A small contrastive audio-text model, trained from scratch.
Model: 13.9M parameters, log mel input, encoder arch swin, encoder norm rmsnorm, encoder activation gelu, encoder patch size [4, 4], encoder depths [2, 4, 2], encoder widths [64, 128, 256], text encoder width 256, text encoder layers 12, text encoder activation relu.
Training: adamw at rate 0.00092, 10100 steps, batches of 512.
Data: trained on synthesized solo parts of chorales (CocoChorales), 39062 training examples, 132.4 epochs.
Rows from block 2 of the text encoder of a small contrastive audio-text model, named by matrix and row number. Rows with one number belong to one neuron. Each number is 128 + 32 x the weight over its row's rms, rounded and kept within 0 to 255. All counts start at 0. Numbers have three digits each.
After each neuron's rows are labels from the 100 texts, of 14848, where the neuron reaches its highest value: "fires on" is the input token at the peak. Only what is clearly more common there than usual is listed. The data: synthesized solo parts of chorales (CocoChorales). In brackets: how many of the 100, against the usual share in percent.
# fc1: MLP up (text_encoder.blocks.2.mlp.fc1.weight, 1536x256), inputs 0-51
# fc2: MLP down (text_encoder.blocks.2.mlp.fc2.weight, 256x1536, transposed), outputs 0-51

fc1.760:214138122135123128097071152154132134105140118171096121094107104089099061127159123142151152124075134128133136147154119076125161135101152106087120186156137152
fc2.760:208120134116152136101105128121105149143119160173111153082151111098087111146137114139156171066117126165139165146163134044138171156067087081134148194113133099
fires on: "c" (100 vs 2.7)

fc1.653:143139129103129156100063135115095146095130183177109116148176137149158146131082096062136183176135172134156088176138144122086147148113114146038164075165147149
fc2.653:157137141121149155095139138123062147129152178181167133159172142153129169095115120084160161177154157154194101121160116094099140106127107170066196062155156116
fires on: "3" (100 vs 3.3)

fc1.356:142147155159136121082106165122156141090088125116107096105126086116090086116164115148103130126147177177130124112161137149085135132106125156130088121111115150
fc2.356:127166211147142157101150139151122164090056135129106109120083093111076113110142122140103122144110156138118122087145121196071138085045112178144093158098069154
fires on: "<end>" (99 vs 10.8)

fc1.359:124066143184190144086136170084112064173119103135155202099169095122121125118164117087145166139142147167088117131100130150069147099179199182123150043157129082
fc2.359:133075128175146196080096185078090104125113161111129147135139135122108137063133076127069180202160105191104148126165151161070158119131112173080164069162130127
fires on: "g5" (52 vs 0.8); "5" (14 vs 3.7)

fc1.201:121115165099122150120086159135166146149108137110158100092084067165095107080154146084126099106133166178091148097147156127117117218156135161117115130171102132
fc2.201:147131169160103159112088141180164151117073137126169130118077038169075132107125175067119127131123187137180119104165121148097178127165143160116127148131079113
fires on: "c" (37 vs 2.7); "<end>" (28 vs 10.8); "g" (18 vs 2.5)

fc1.74:179175101121101168076089155157129155131145175149108107090101159148096119138134122067123109165088097196087102168093141129102201150097095115090121129174131100
fc2.74:153153126081112125145059174193102140123132155170154082162144183147102153094122154089138087146155093167135137142125125082114135177095065065084154103161154084
fires on: "5" (70 vs 3.7); "<end>" (22 vs 10.8); "a4" (7 vs 1.1)

fc1.549:160090113191102160118108150143095127084137140054151207141145143149073109133118115117140083092091084115073150146144177073122097136138083183123132127080127149
fc2.549:121107097198125136130158095129119089083142081143143134094116170164107106100108123107104090107079074129106082096103175138139075117135140214163119154191177159
fires on: "4" (94 vs 6.1)

fc1.61:165104068114148148153175121131111070141145103163137126144127172159113120090143108129148121158106151138113141125134120082162123127191162161118128144117118100
fc2.61:159111069099129120135173105110138061159108112170088090081121129189132136122128114150138107137128111168140171141157078091126134153167170093134088161128107101
fires on: "e5" (100 vs 0.9)

fc1.248:141164139122111152101107149183111152118177133157165116129154126134127152126143112143167100171137093114158109169104107106131160120143120137086134126147126110
fc2.248:146136113117086079104103093176175061169163141142112076149160170159121161164126115153142090113135108149113121152146080085129134145195180074124145153140100074
fires on: "e4" (35 vs 1); "b2" (28 vs 0.1); "2" (22 vs 0.1)

fc1.565:133063146191162149081154164101150088165118100136134127090129115143145117101129086080107176163100153127092157120106140158049175132198201131158179086154123134
fc2.565:105092130221139148076087166106109113137115133085138097092138119132082089079144095095083202170159109140103127133189111176059162106124140160074158101127083163
fires on: "#" (78 vs 13.1); "g" (10 vs 2.5); "e4" (7 vs 1)

fc1.495:127105123095086143124021180140164112123114133156106091133059161135180105162143127072035113164103122140082152178122167110136160164176145159083155149142116129
fc2.495:078121111094097112163060167167169164113041122179161067126136137150166109176114142064116163103164169092147150140118123147208105126147122107065157134158156133
fires on: "d" (84 vs 2.7)

fc1.642:139226071120120103136161153134072126158162064159099184109188139131081142085157095145162101129110110119133109180095146044073082104125116145169151110135145137
fc2.642:153120087103118145121170166123141159151135088207085161111092149123105156096174102098116126135113148136162128182059176043091122113161088125149113108108147115
fires on: "g5" (63 vs 0.8); "#" (27 vs 13.1)

fc1.315:169145096141100156090098107136167134120116093141083100109089143136117057169118073144087097118139151132086143126127185114124088129159134168195098172083107113
fc2.315:096094121126115152144116112152172139069127087122157144149106075143093137152107130173122073085134101104113064111112156177140100105134135124202125187130112166
fires on: "d3" (86 vs 0.3); "c5" (13 vs 1.2)

fc1.422:159103143140093158046030109156117212137154142179149153142134141114155164111089077101101161171042085133124137211134201138071145138136103126051160122190171162
fc2.422:163079148149063141050112140079102161124146180178160141166153138111140142108062117102136186162155158152178108122191121132142127106122093147121212097129175137
fires on: ":" (100 vs 10.8)

fc1.584:095116180118162114119089150125148175185127155111145148120146134090109175158129132149086164182072071139146179116134103145125144084093176137076171107188094164
fc2.584:135089154128139145182097129142109117098132171113137201105056160117175175139111195125122081168093085126114143068092140199157116085157134117129090128195088095
fires on: "3" (79 vs 3.3); "5" (21 vs 3.7)

fc1.230:206118138090106187118085107154150146117179168116132170121133132092105060143074111133156111160042108120146165112186168063146159167175129119108090193114124097
fc2.230:212070064105094148135133101097133133132142147151119129130107144136155127117067149171128188142107135095178158089148126101179128142191141069164167218128160089
fires on: "f4" (34 vs 1.1); "c" (17 vs 2.7); "g" (7 vs 2.5)

fc1.569:122148107182148111107148104125128082182142110187131119096161169162137129139099097105142099170133128150101142111135119111148113078157193126123159108141077111
fc2.569:093143144169086090118117098160165084153144129136105072105146148147120142129121109083132096147104115126103120129159096139115139101166187101140156125108056122
fires on: "e4" (92 vs 1); "e5" (7 vs 0.9)

fc1.636:084182111105106128134120135135113038185170129129088102154166202146120108092125095118161118129079078109102158146121139155158104171115152117153150090173110107
fc2.636:117129100134168130174148131103157079139138095142060115086160223158131129189116091153125111112113089151085173152105103074148146135191182180131105106135117084
fires on: "c5" (70 vs 1.2); "f4" (28 vs 1.1)

fc1.142:087162130182151088128118197200118110151115104164139084121147091181093107115175134051110080115108097102084098150089102121085166172105146175075157076187154156
fc2.142:134155122161123091153124150148115178106157079158102117107141083115083107108169120101120104095116038086128080113168139103145166112132084155097125122096109122
fires on: ":" (55 vs 10.8); "#" (43 vs 13.1)

fc1.169:186149105141130170068154123082103035130115103186055128181120158187148123148124092123133067170174109151114137135124074105114123094112130180150062146090139140
fc2.169:175100090114120138107145085097134076102096166166092143116088115127157082178132131174135112150131106121123123106156109143169104131110146119145048216136165078
fires on: "e5" (87 vs 0.9)

fc1.432:214151087132142142114108151145153155137183130135140145138133155161078169093107088151117114133056081153079147120112151155091151105136105111127139157172101134
fc2.432:168168064111156136134109138098105184107137119143123073096136143177121175090107160147103158198116058113156185080137148157143117177093025086134189099147150146
fires on: "g3" (98 vs 0.7)

fc1.108:165115114107121170091129165125112160142161131160127136147143138120101151098136071147158137189100084169115161173132138119103165156190116131126158174110178096
fc2.108:147145105126113180084147166128129105124187068152107122129161149159097167087122142139141123145132068186115172169140116089081134171160122142128127107144170116
fires on: "b2" (46 vs 0.1); "2" (27 vs 0.1); "a2" (17 vs 0)

fc1.188:143176148130121117124090150151153115145116189106118133134143106098071114143164102117156089091132107223122086146135108068126154096083125126104117158157110131
fc2.188:176193138108115096046066139152110153123164163120100103136177161095083126146167084151119088082175147184079119196143118100115126093044075103102130172096144128
fires on: "saxophone" (99 vs 0.2)

fc1.296:113155145149161142137154203093153119153116158109078156108128123129103136101206094155055167107121062119112152103126117103108137099154158159141103090088094081
fc2.296:075123113121114128102171118067131121141122133104077180138158189143139148099163103158170168093120101139085156141086126092117129116157161199167128114139144090
fires on: "4" (61 vs 6.1); "<end>" (23 vs 10.8); "g5" (7 vs 0.8)

fc1.111:141126108145131106128100141096163121130104069170124144125147130141088087177104064104108136165109171085184117179110116093134131063123133108070089182081136150
fc2.111:134108052158125138144102137105142107162057078142131092106097180144132112150130111134099193142134186099172142135117115105149108154146155139080128131112110154
fires on: "a5" (57 vs 0.3); "<end>" (43 vs 10.8)

fc1.607:172194092175113147112133193130113106170148070181063128062202150181112162116114066136139088156107124133165113145143124102096140120115129118123169102125110155
fc2.607:146132127085081135120174206148118128174172067155106190144118110111170177144158054152129110154094109099145163155072140063061119087192147126144116158082168132
fires on: ":" (95 vs 10.8)

fc1.734:190162098166099129081065160130118131152159110145082071125171116094110143102108095129131119082076105142087087111163114129125116135101093176153131107133082175
fc2.734:166184143150141132098041196170126182137154138162119102105111130112099142114150112066120080109156131147085087137101172115109129118106111125103119113106099126
fires on: "saxophone" (67 vs 0.2); "#" (32 vs 13.1)

fc1.198:164204157143133136074029157140118130114211209169073108118113152139128126123105098090115164181089106141114108149133131139112115133087081138059170106139127173
fc2.198:162180152150149139072086177153046152129158188161142114139151169126087147111175123096146114131129095188106122140135126077098138106025056143081141117118128109
fires on: "tuba" (100 vs 0.9)

fc1.390:143111100156109109106134186124059081144137132146130158112116113151111111160164114086178176134084122135142098231091101065068180180118143105085079140106140116
fc2.390:132079084156123127134084117116105111153112146132156117101149099131131108125153098102205183113081138129121148128114117048139129190143134085122176139114134111
fires on: "b3" (59 vs 1.1); "b4" (35 vs 1.1)

fc1.87:171048126133161185119083187106134130075135106146102167151139157105100109098110124078074120165067167126080144176076191121051161161151121162134180087100172097
fc2.87:149077130167179185087104204110130119098167124150126134131167155093108127124108095074087129149145139171094137171143167127083164116140119194090200057149165143
fires on: "double" (89 vs 0.2)

fc1.385:104173151151075143116130104088081089204191133088109090108220143155170144155077086131145136131119119126115171156147123105097091140165177113149156114164097138
fc2.385:090162153131097110131111058118103105183153133071114104107188169176161158150074108162138159150101095156107146168122117126115113130160162109126149098111077113
fires on: "<end>" (53 vs 10.8); "e4" (17 vs 1); "c5" (16 vs 1.2); "e3" (14 vs 0.3)

fc1.423:149136155165164127104116121200150177118152143144102139092107094045121093179177148123120125136113152136086103112133155152127114102072152141141093157131121143
fc2.423:127143200137137145110161106182144180088139129149095168153099142074091100151126150125070120140110172100118085104176149179093063074071118152148077129107134154
fires on: "<end>" (72 vs 10.8)

fc1.441:137160153149116155084156095177080129168150108124153097104153097149105157153159149148206072124146114175072118087146102109130206131143191170084111136178103117
fc2.441:096195162153111130120167073199129107155189098106098103118160083148124193121143170117175044093099098163101137149131095104082160158160167114134100098162094143
fires on: "b2" (47 vs 0.1); "e4" (17 vs 1); "2" (13 vs 0.1)

fc1.250:094155107181130092161134165176089089172097070103147129122204173143122135167143089134175120089119137126119160205134138057153199169119139161087079069122144155
fc2.250:115157117131126127150163135118114082147136060125101140066187189155133147161112062138171090073067088170119190221112101026119154189157179201120098153128153112
fires on: "4" (77 vs 6.1); "c" (23 vs 2.7)

fc1.192:176111134170139113077038160109147144141142142122114154138104134157069136143144114127114107150117128143126068129136182101081208085156145138068125138195135184
fc2.192:160150150104075109110092095132093179105144195130117165138101116155178161149095155098117151133158124105105115122144112178184075111105104068119104158085096119
fires on: "5" (100 vs 3.7)

fc1.34:091182091154130099127123203134146119182055088163141065139113141163143122091210124103073173128157110141102203140145098103110153102180148148074170098156145077
fc2.34:078145105077081115099111185136156152145061116145120099167132136143130112098181102122101205115113101092124159182135127127093115131131140105116168139135186110
fires on: "d" (83 vs 2.7)

fc1.617:097169078204108091172146136119078071185127107127123124069147176112175120145133070146154085149122118146097114155108110081182143141157152138069143105163141099
fc2.617:099127111147147140130132135111169018149143093132118136087169172118152177145125097139140067094124123184057198155067133078150175210194164155149165099176159084
fires on: "5" (94 vs 3.7)

fc1.48:142138164162143139127104148139139155119168142092107127113135152099083083129140108116073123099035112124121110159105164085079152176067119107083140124155101128
fc2.48:181189143104163141132113142142099136107159159104082127091155186114056093143156117142146110094127119206083150181138135071090145170022044103124123122120132110
fires on: "tuba" (100 vs 0.9)

fc1.203:155168084124103111115093187094157074118118188127088143151108157134112076097160067113074114135120095154081107115158126065141141093175192152079107139129070079
fc2.203:118133054058073086149109192111191108132079149095100075157113129166148112102149129141093167094198098114094134160116107121136111133144168085137137158096111092
fires on: "d" (46 vs 2.7); "<end>" (29 vs 10.8); "c5" (10 vs 1.2)

fc1.437:115175100209190119101161211125067069170142139133122104101161115168147125116163091091097125143174082131140145115130108148110194113152162150103146070160137164
fc2.437:126131119190146092111094159149112129129140136115165112085129080135155143099153117093142118113150049118091181100131135093153152184180145163132156109111109112
fires on: "#" (63 vs 13.1); "c5" (18 vs 1.2); "g" (12 vs 2.5); "a" (7 vs 2.8)

fc1.400:157081123143197102155140211118126085090141138086135136124148081139122114039160089147125114134105125130150109101073114096138112113175135144138135099104084085
fc2.400:139100124132190105171132187093142113095122122133134205127150148070098132109185081125131136095143132111127100114114174082111144159136172138104146116108107093
fires on: ":" (100 vs 10.8)

fc1.199:179114135141160131126167089109180099165186109147070180112161216088127128166141117165118170142068111098126134164080127093119094135083120166111111156149166133
fc2.199:140103111106133122155173047081132114175158126178074176108165232134151145149095136165117127106092151182122145155114126087159109125164102153129108128145165105
fires on: "a5" (93 vs 0.3)

fc1.573:133163107142150138160119140095117073088087091162114136083098112128155108122096142132074065140155183109139130084133174156161106139124126141104126119079086130
fc2.573:122162098083130148155141113069148179113108096161096112121142129100164105171121118206099151107167186097161159119140167108189074140088078074147145146081114121
fires on: "d3" (100 vs 0.3)

fc1.543:199127144162101143101092121134099098137195164118099190131151153124131123122098096127135121138071047138121132112125167117081132163159105111151094160189118150
fc2.543:154158094091118134122139118106113166176170079152117090118112189159167196091084109190121128201098064105164157095096171130166090120137057091201170139138183147
fires on: "g3" (76 vs 0.7)

fc1.97:171182100116135119091090160099147081222181182155058111149161198144153129092103077094097133179171084142112156135163135165153134109159143149098121101156077116
fc2.97:154160069147127144174138142121167110115134119167113059159131197176136133128079093087089086154153117139154095133128135153176144101185114095119158093130106159
fires on: "c5" (96 vs 1.2)

fc1.583:188146131129089125133085147152139128161208119162109094140150139158091153094107088116096116124067087094135087134125144128071134118172093093128160191160085170
fc2.583:151162129097119133166129173135133199137173086147111072142133128141114151075111091137098133147104078077201130103133174117108104140144031074135198134080121181
fires on: "#" (91 vs 13.1); "g" (9 vs 2.5)

fc1.243:166176127178154121079148104162109102131168173111059147103161145150124085084140112133127093148073057123095092099124116123080113132118134167162137140156076102
fc2.243:119154116136151107144142085149154128123193111104083121139144145166124159117150148113131080093088068134090134133138144115085107146191143121163136090117074142
fires on: "saxophone" (60 vs 0.2); "5" (29 vs 3.7)

fc1.271:112123105123144161143120149162166167129143117083113174135157154053166108146130090157129148134058131086134152151146187104159158121100125122118109136124122137
fc2.271:103128130138132104181096160117178120099116131102111155148087167090159127115145074110067151080094094076099108117088163179138129129136163096168161136172102154
fires on: "d" (79 vs 2.7); "c" (13 vs 2.7)

fc1.470:165095080148111126084093165162128165086105079150113110132122110098071160108164114149120139156072134159107150187126184084110175137148107141121186102099188125
fc2.470:157101120124137159068145129125095158113173123135136132147154142103111172115067186152112123135128126190116135148175142145126135136095097157112162053178155113
fires on: "g3" (51 vs 0.7); "#" (39 vs 13.1)

fc1.545:141109151111155099130055108145182167088169175134165162145087098141054129133109123101171108138139127119152079116135197158143138148139108131099124130151117137
fc2.545:098117110088098106165115001116156149109130133150150123176112138147130161142089194133163118120101143078170121128115111172227094167109090104161128136134129131
fires on: "e5" (91 vs 0.9)

fc1.494:144116102147182146145100191131114071124184149133086164131146131113112089116135106117113063114104116119085105130115106140117150152107139155144103093160143141
fc2.494:148095126128187154177125195154121131090161118172099164141156183064126139111154098089124071109109124121103122104078158111115136136191128147124142093115136100
fires on: "bassoon" (100 vs 0.9)

fc1.700:115167129162130159110160100176096132172179106118167114105200128129094154109134099139191083138131119130142136151126131088125139144159157180102099109135139142
fc2.700:114163128150086111123138106172110033178157096105096098103184125171126160149147120139180098105115059145110156155137059085104150175188196106129096150122102111
fires on: "b2" (41 vs 0.1); "e4" (25 vs 1); "c3" (24 vs 0.1); "2" (7 vs 0.1)

fc1.136:108169143099083173124109144164148106154150118129149073158102135151096164117127126087139086174118063108142118101128130144111215113151131083105118155114080123
fc2.136:102128133087108108210111095141167100133166121119115043162135155168119121101099153115126117152144111090163132118160100149150117178136118046119139119144095139
fires on: "f4" (89 vs 1.1); "b2" (9 vs 0.1)

fc1.493:142115148141153110099091199142109171110097129131123165136089122127129118135150084102072150125102094161129091154136173151093220107134147176090134136122097147
fc2.493:127079152166166120089137149099118151099133149135138124127129124149120150108129125101082174155168143132128118160162103167118138116107097182114121038095087147
fires on: "double" (45 vs 0.2); "#" (34 vs 13.1); "g" (13 vs 2.5)

fc1.670:195091084139122157049084175155151150141156105183145109137085148132131086088158075156091095158061102162108111169117198151109186192201093150117102153118188093
fc2.670:126094117131123177097132108114139139061187104157093130153173161126115146099109145140115142129138118169130136165161124124117108151129097148126155088161179099
fires on: "b2" (41 vs 0.1); "2" (32 vs 0.1); "a2" (16 vs 0)

fc1.279:141165108111147155141114194122146136118107135139123158119173147098076127146157047141116111150154137154131122147139103076112129066141164127097173127187133100
fc2.279:172106077099137120112141120127160106128115117108096113156169189080134137145124108180090112083149227147135135155119099124123118129143135121141147141117149123
fires on: "d" (75 vs 2.7)

fc1.669:255102089146131132079107136106133177089171118158092131154096149147103116112139118121079172167058121136085144081155172175106162123150111169109129166130170121
fc2.669:146095110143180166078160128103134144090181104149108129109166130162105142099103144121067129164142098153127141101201171185113124105162106147093165069186128123
fires on: "e5" (90 vs 0.9); "f4" (10 vs 1.1)

fc1.489:157113103160113097116119148157114058158197139109098178130188160089124133093116103133117128103064097162082177190109111055109137131123126144121153140138088092
fc2.489:150116110036138090132171096093125155180160122181087149150110199078174137141111127216160191125105129117178145165104142085197100162116093030181147121087204132
fires on: "5" (63 vs 3.7); "e3" (26 vs 0.3)

fc1.77:161151150168172152114132154070079088136190173094102206154149192153124119115133129113132147161101054145091164104140116134078080140152145168159095153102071140
fc2.77:164117097178104118143151134093139098111127125096098109148117198151153110129125157139135155107133074101074159091126075126135109145134128191178117173095131141
fires on: "c5" (85 vs 1.2)

fc1.197:145114126138124129173079149153158153127117112124151168078174111103174102131150088112098140113048120110127137101117161133107163188133101116091136125139103166
fc2.197:187125125098182148140087166098187136132107118115123165115097110076166124152140081159119145100110135071102167105081159175138135170157158062134173175131137147
fires on: "f" (100 vs 2.5)

fc1.737:095168197167151153131130110150139154157144151096107132049115101126151144102130127158095094142078139180089091063135143151068207095135150113085135114195051098
fc2.737:133164192184170159130160073097137133112114131134125125113145104153169136147110142111115123106163207168102116130163121143110178145132119125111123067187038080
fires on: "d3" (60 vs 0.3); "<end>" (40 vs 10.8)

fc1.627:160122089146141141109073203096138134122089153140161112097129136116091139139180083106152148165160151192149192109156093049139148133143138134062141175159142092
fc2.627:176110093089143164133146095125147095143103116148082119153167164094150146144085147173143118101178253181163168157140086113113117123143143120163130152123143094
fires on: "d" (42 vs 2.7); "#" (36 vs 13.1)

fc1.372:122180127217098111139165116164107091142145089090077123074146081101149130157118165154124097062101155155109101133073110118106184108117168139148147047135093132
fc2.372:139144129195151148111204106139129108122194088104067188107171080064181115139132147151146076071147144154140110122133165122130176102187146141126149087155144111
fires on: "3" (90 vs 3.3)

fc1.484:145116109179161150133115125127075046129123125069163157085144074127099136142138112118177146113140149179121132146088148105097179180174197105070104119136084092
fc2.484:121135122184167148128123118098131079129064145073157147088176020124093116139148098133166136095176154179132130145124115157100181138148201126069132131123072127
fires on: "b3" (67 vs 1.1); "g5" (23 vs 0.8); "f" (7 vs 2.5)

fc1.664:180191112129131120118105174153097138148100115100148139132144142100113111126140132130190115137041141164115131174128126054125126184126153171139085109110140112
fc2.664:161138134120159146146108181145092142124152098123136190119131167096117141118126105117169118120041087150114147170089192037076104171161158158125137136129160105
fires on: "c" (54 vs 2.7); "4" (45 vs 6.1)

fc1.602:170129120207120098104124120129131118145178118106108185140171176123123090156158140140099133114096137142096122180075112094115139117138107166060111121159113102
fc2.602:156141092120060138175170068112090142156147120101090145174195213136147111175082168146171158076087115145113145143137138047157132173161082103082104147103136113
fires on: "c" (82 vs 2.7); "4" (18 vs 6.1)

fc1.444:165148073127131170152128145102113093160144085164164107099137149178105153098111114115185111141144124132111188141132132077140147140161124127124163158116109157
fc2.444:148146084129117143142154107113152067138131098144091061085133119217104141128105123127120146125131108137139172112156123146130147174172153104120122163138098141
fires on: "e5" (53 vs 0.9); "c3" (26 vs 0.1); "b2" (13 vs 0.1)

fc1.16:107116089170114139139096119124136115150097117115129116145157160165129083172134119109176162074084169112048129146092141104106141193136150114105081134137074149
fc2.16:138108108140107096139095138100136146152135137073129113125134144128120085143146076107144175070104129090070122165073140111123112151119142109123129150087091185
fires on: "b3" (89 vs 1.1); "b4" (11 vs 1.1)

fc1.89:160118099148064199075133121086130123105114110124097164097145109106119103131112101145158067110112129219079141164109190121137157131153140180138111137100154092
fc2.89:121113132113135181137175118066118132077165069133119145118158068110096112128103146200135078090138116133121108106161155098103100138107132130196121162118112136
fires on: "d3" (73 vs 0.3); "g4" (27 vs 0.9)

fc1.344:171132132171141136104122116154093043165123148197101153125157104204179083138069107072151085187130103146170132133151096119106169131153164175117066132148117146
fc2.344:136125128176142138142151088159122088096102142176151159122109054147142111157095143085156075170152123088205087093112125159159143113168131122105117190160152112
fires on: "3" (51 vs 3.3); "a" (20 vs 2.8)

fc1.158:157103115109150155118166122158103143123154120143124118138109157127101113112155161132199112158072140136113113133154112090126195127140160113063110185162146063
fc2.158:145106114085115103174161091127142078152136122166104100116144155153103127106131143145133115135108130169113142131172101076117117168177169045114130147158080060
fires on: "e5" (100 vs 0.9)

fc1.711:123146133197122155159129178189125116125133095118092075090116163158090095126127142082098109101044066093075151140082114097069190160119140163121151126131130149
fc2.711:125143139111165128213147167166102114148188101113116071129168165134110081122120084123161072092113135134144125146118124072106127141133135156136133081130116143
fires on: "4" (74 vs 6.1); "5" (26 vs 3.7)

fc1.21:174106089116146128097064148133075106102125179153128127159190109158152148116098096059127156172147165144163105163130131123092145167138116178054154075136154133
fc2.21:156119132139155151101137151103067144103139175158174143158169139145120154087125136083150167158164153167173119112154119107112160127112109186061185048138152106
fires on: "3" (98 vs 3.3)

fc1.439:136124151139125143130104088151134148127145106124135130124106093152105100177114105100145080118116162121070086127087215134112122097171147150126060157122096157
fc2.439:105158182104101111127102076097169153073108116099118143162111096127110094186090116142154150079141133048090097157141096175137052123028166106180077205075085180
fires on: "d3" (55 vs 0.3); "<end>" (45 vs 10.8)

fc1.312:196104059119150138096184128141103045114106117177073169141118131144179127129129113159148098144132134133183129149132079087160176083150136173111064153114154064
fc2.312:146088080110168115135193078084130060112082116202090157058097107107168084169124119185164109140147167126171144110138110100188102120140176123140063187145171048
fires on: "3" (86 vs 3.3); "f5" (9 vs 1)

fc1.382:119068142113118173104107117085146105091184108114084181158177125081125038143099090142093087118087094096069095146130188162113137159142093153164112163109173134
fc2.382:098047126104152163144126114096156122045147098138102129177151152070123063157116116170114100125119145061092101103135128172152083181120103162176118164096193148
fires on: ":" (88 vs 10.8)

fc1.612:152182135164102188155128124156085114078162186117130134090133146120100118123133114064123094177083087128088134124111153114098102174160182134085121176137115106
fc2.612:098126096106099108211171097112108097106110132122115074109069117187164106148131170103124151129165128110118155139125091160153096172128147086139100130135110097
fires on: "d3" (53 vs 0.3); "f4" (25 vs 1.1); "e5" (21 vs 0.9)

fc1.692:153095158173182102180088119147152151113125148148122133086131110125065133085110133056122128110139139135154113102124187126122170175118140169084139090133078165
fc2.692:101126101089120143189154127122161178120110071179126094134094133145133159150108148109122126109138232091196154134080133137195130143108035130112125106071105156
fires on: "d3" (99 vs 0.3)

fc1.467:202142137183122142096133099148076201097188156115119197102132145105100131125115108163113133099030066171081126175090182122066109133092061116139109162122128151
fc2.467:179147116107084103082151070104066197132137158136137109122104164153155143107113136169136155156126094118122147074132117144175100108036039102196164167122138127
fires on: "g3" (100 vs 0.7)

fc1.54:205147078177083159145116130196137175148213099132063093086170131126120103143107106074094069103108155105092134156089151092116136174088067121165145137122089192
fc2.54:140178137120151156168146188160113190101151105171083126150102153074118153094129129105130069105113141146119138149083190113089101141086058120155139102098126147
fires on: "bassoon" (90 vs 0.9)

fc1.478:118212122201130108137128146154101130151150090073168094091161145133097122121159095142142104101142138124115108138146135100090169105140141176075079123124097146
fc2.478:113199128145110121147149143141128078148127046105101107088172152147090150152129089172180087077105075161126183206121109050088130162124164155105082159097114129
fires on: "3" (38 vs 3.3); "c" (27 vs 2.7); "d3" (14 vs 0.3); "c5" (10 vs 1.2)

fc1.189:163164109129144169145137120141125096121182122154118128126145141135101172108121087128165154155062102137136143124138134107102111143218153111093130173141147082
fc2.189:144160091104142160146162152138132102140159091166098104069152122166119170122152108129128127140144092151141203126116131073100101144197128095099121146125139099
fires on: "e5" (29 vs 0.9); "b2" (23 vs 0.1); "c3" (20 vs 0.1); "f4" (14 vs 1.1)

fc1.451:187100106174142142074075179166150155078159129110123145119135122092109112122153143119112166140099129138094149102125173136064182166123131122080144108161153107
fc2.451:188126110153194144110127156151122180089151121151129126133137123066116149109131161118085129147126142123152149075170176164117138113116079109106183069148125121
fires on: "g3" (51 vs 0.7); "f" (31 vs 2.5); "5" (14 vs 3.7)

fc1.379:192136103158174081144101115095089083112117146149132156046149158113143133096109060164149107103086144137142138132125136117113136112109199152114100130146143142
fc2.379:171107098107144098125099121113153099152123145152160153091130141123165157136117075168210146096121154123129126123106150053149121160102178068144150148117082104
fires on: "f" (100 vs 2.5)

fc1.38:128140125147114118115107175080106053168141159094118126150133148142120127083101092089133110067141117196056120155097130153095135132099109130154121125138070148
fc2.38:156136117113128088131079143154135198122141141104130036146103161153074126105133127136142092138127063131157120128116104165159134098084039132167158145067096175
fires on: "bassoon" (51 vs 0.9); "<end>" (42 vs 10.8)

fc1.238:114165182105094136107073151119148141134107149111155092096094071180106089092147123086113108092148142190086111126160125145112137184137141136113112142168086117
fc2.238:139145191159100154094086140172148165120057149130154105110082034181053133109143157069119109135119167153159100120177114154099187110115111161106116157126069127
fires on: "c" (54 vs 2.7); "a3" (29 vs 1)

fc1.173:121143126167100145089103180155102096192165089144114097147141153171137132110184116100116120139149081118083099134121126147103188124155123160113171078157150176
fc2.173:092109121177118059152137124099120123188140072083135115111115134140123066098150128138182075089075051091111108097155121071177178130103154178143105128113113186
fires on: "5" (66 vs 3.7); "e4" (8 vs 1); "b2" (8 vs 0.1)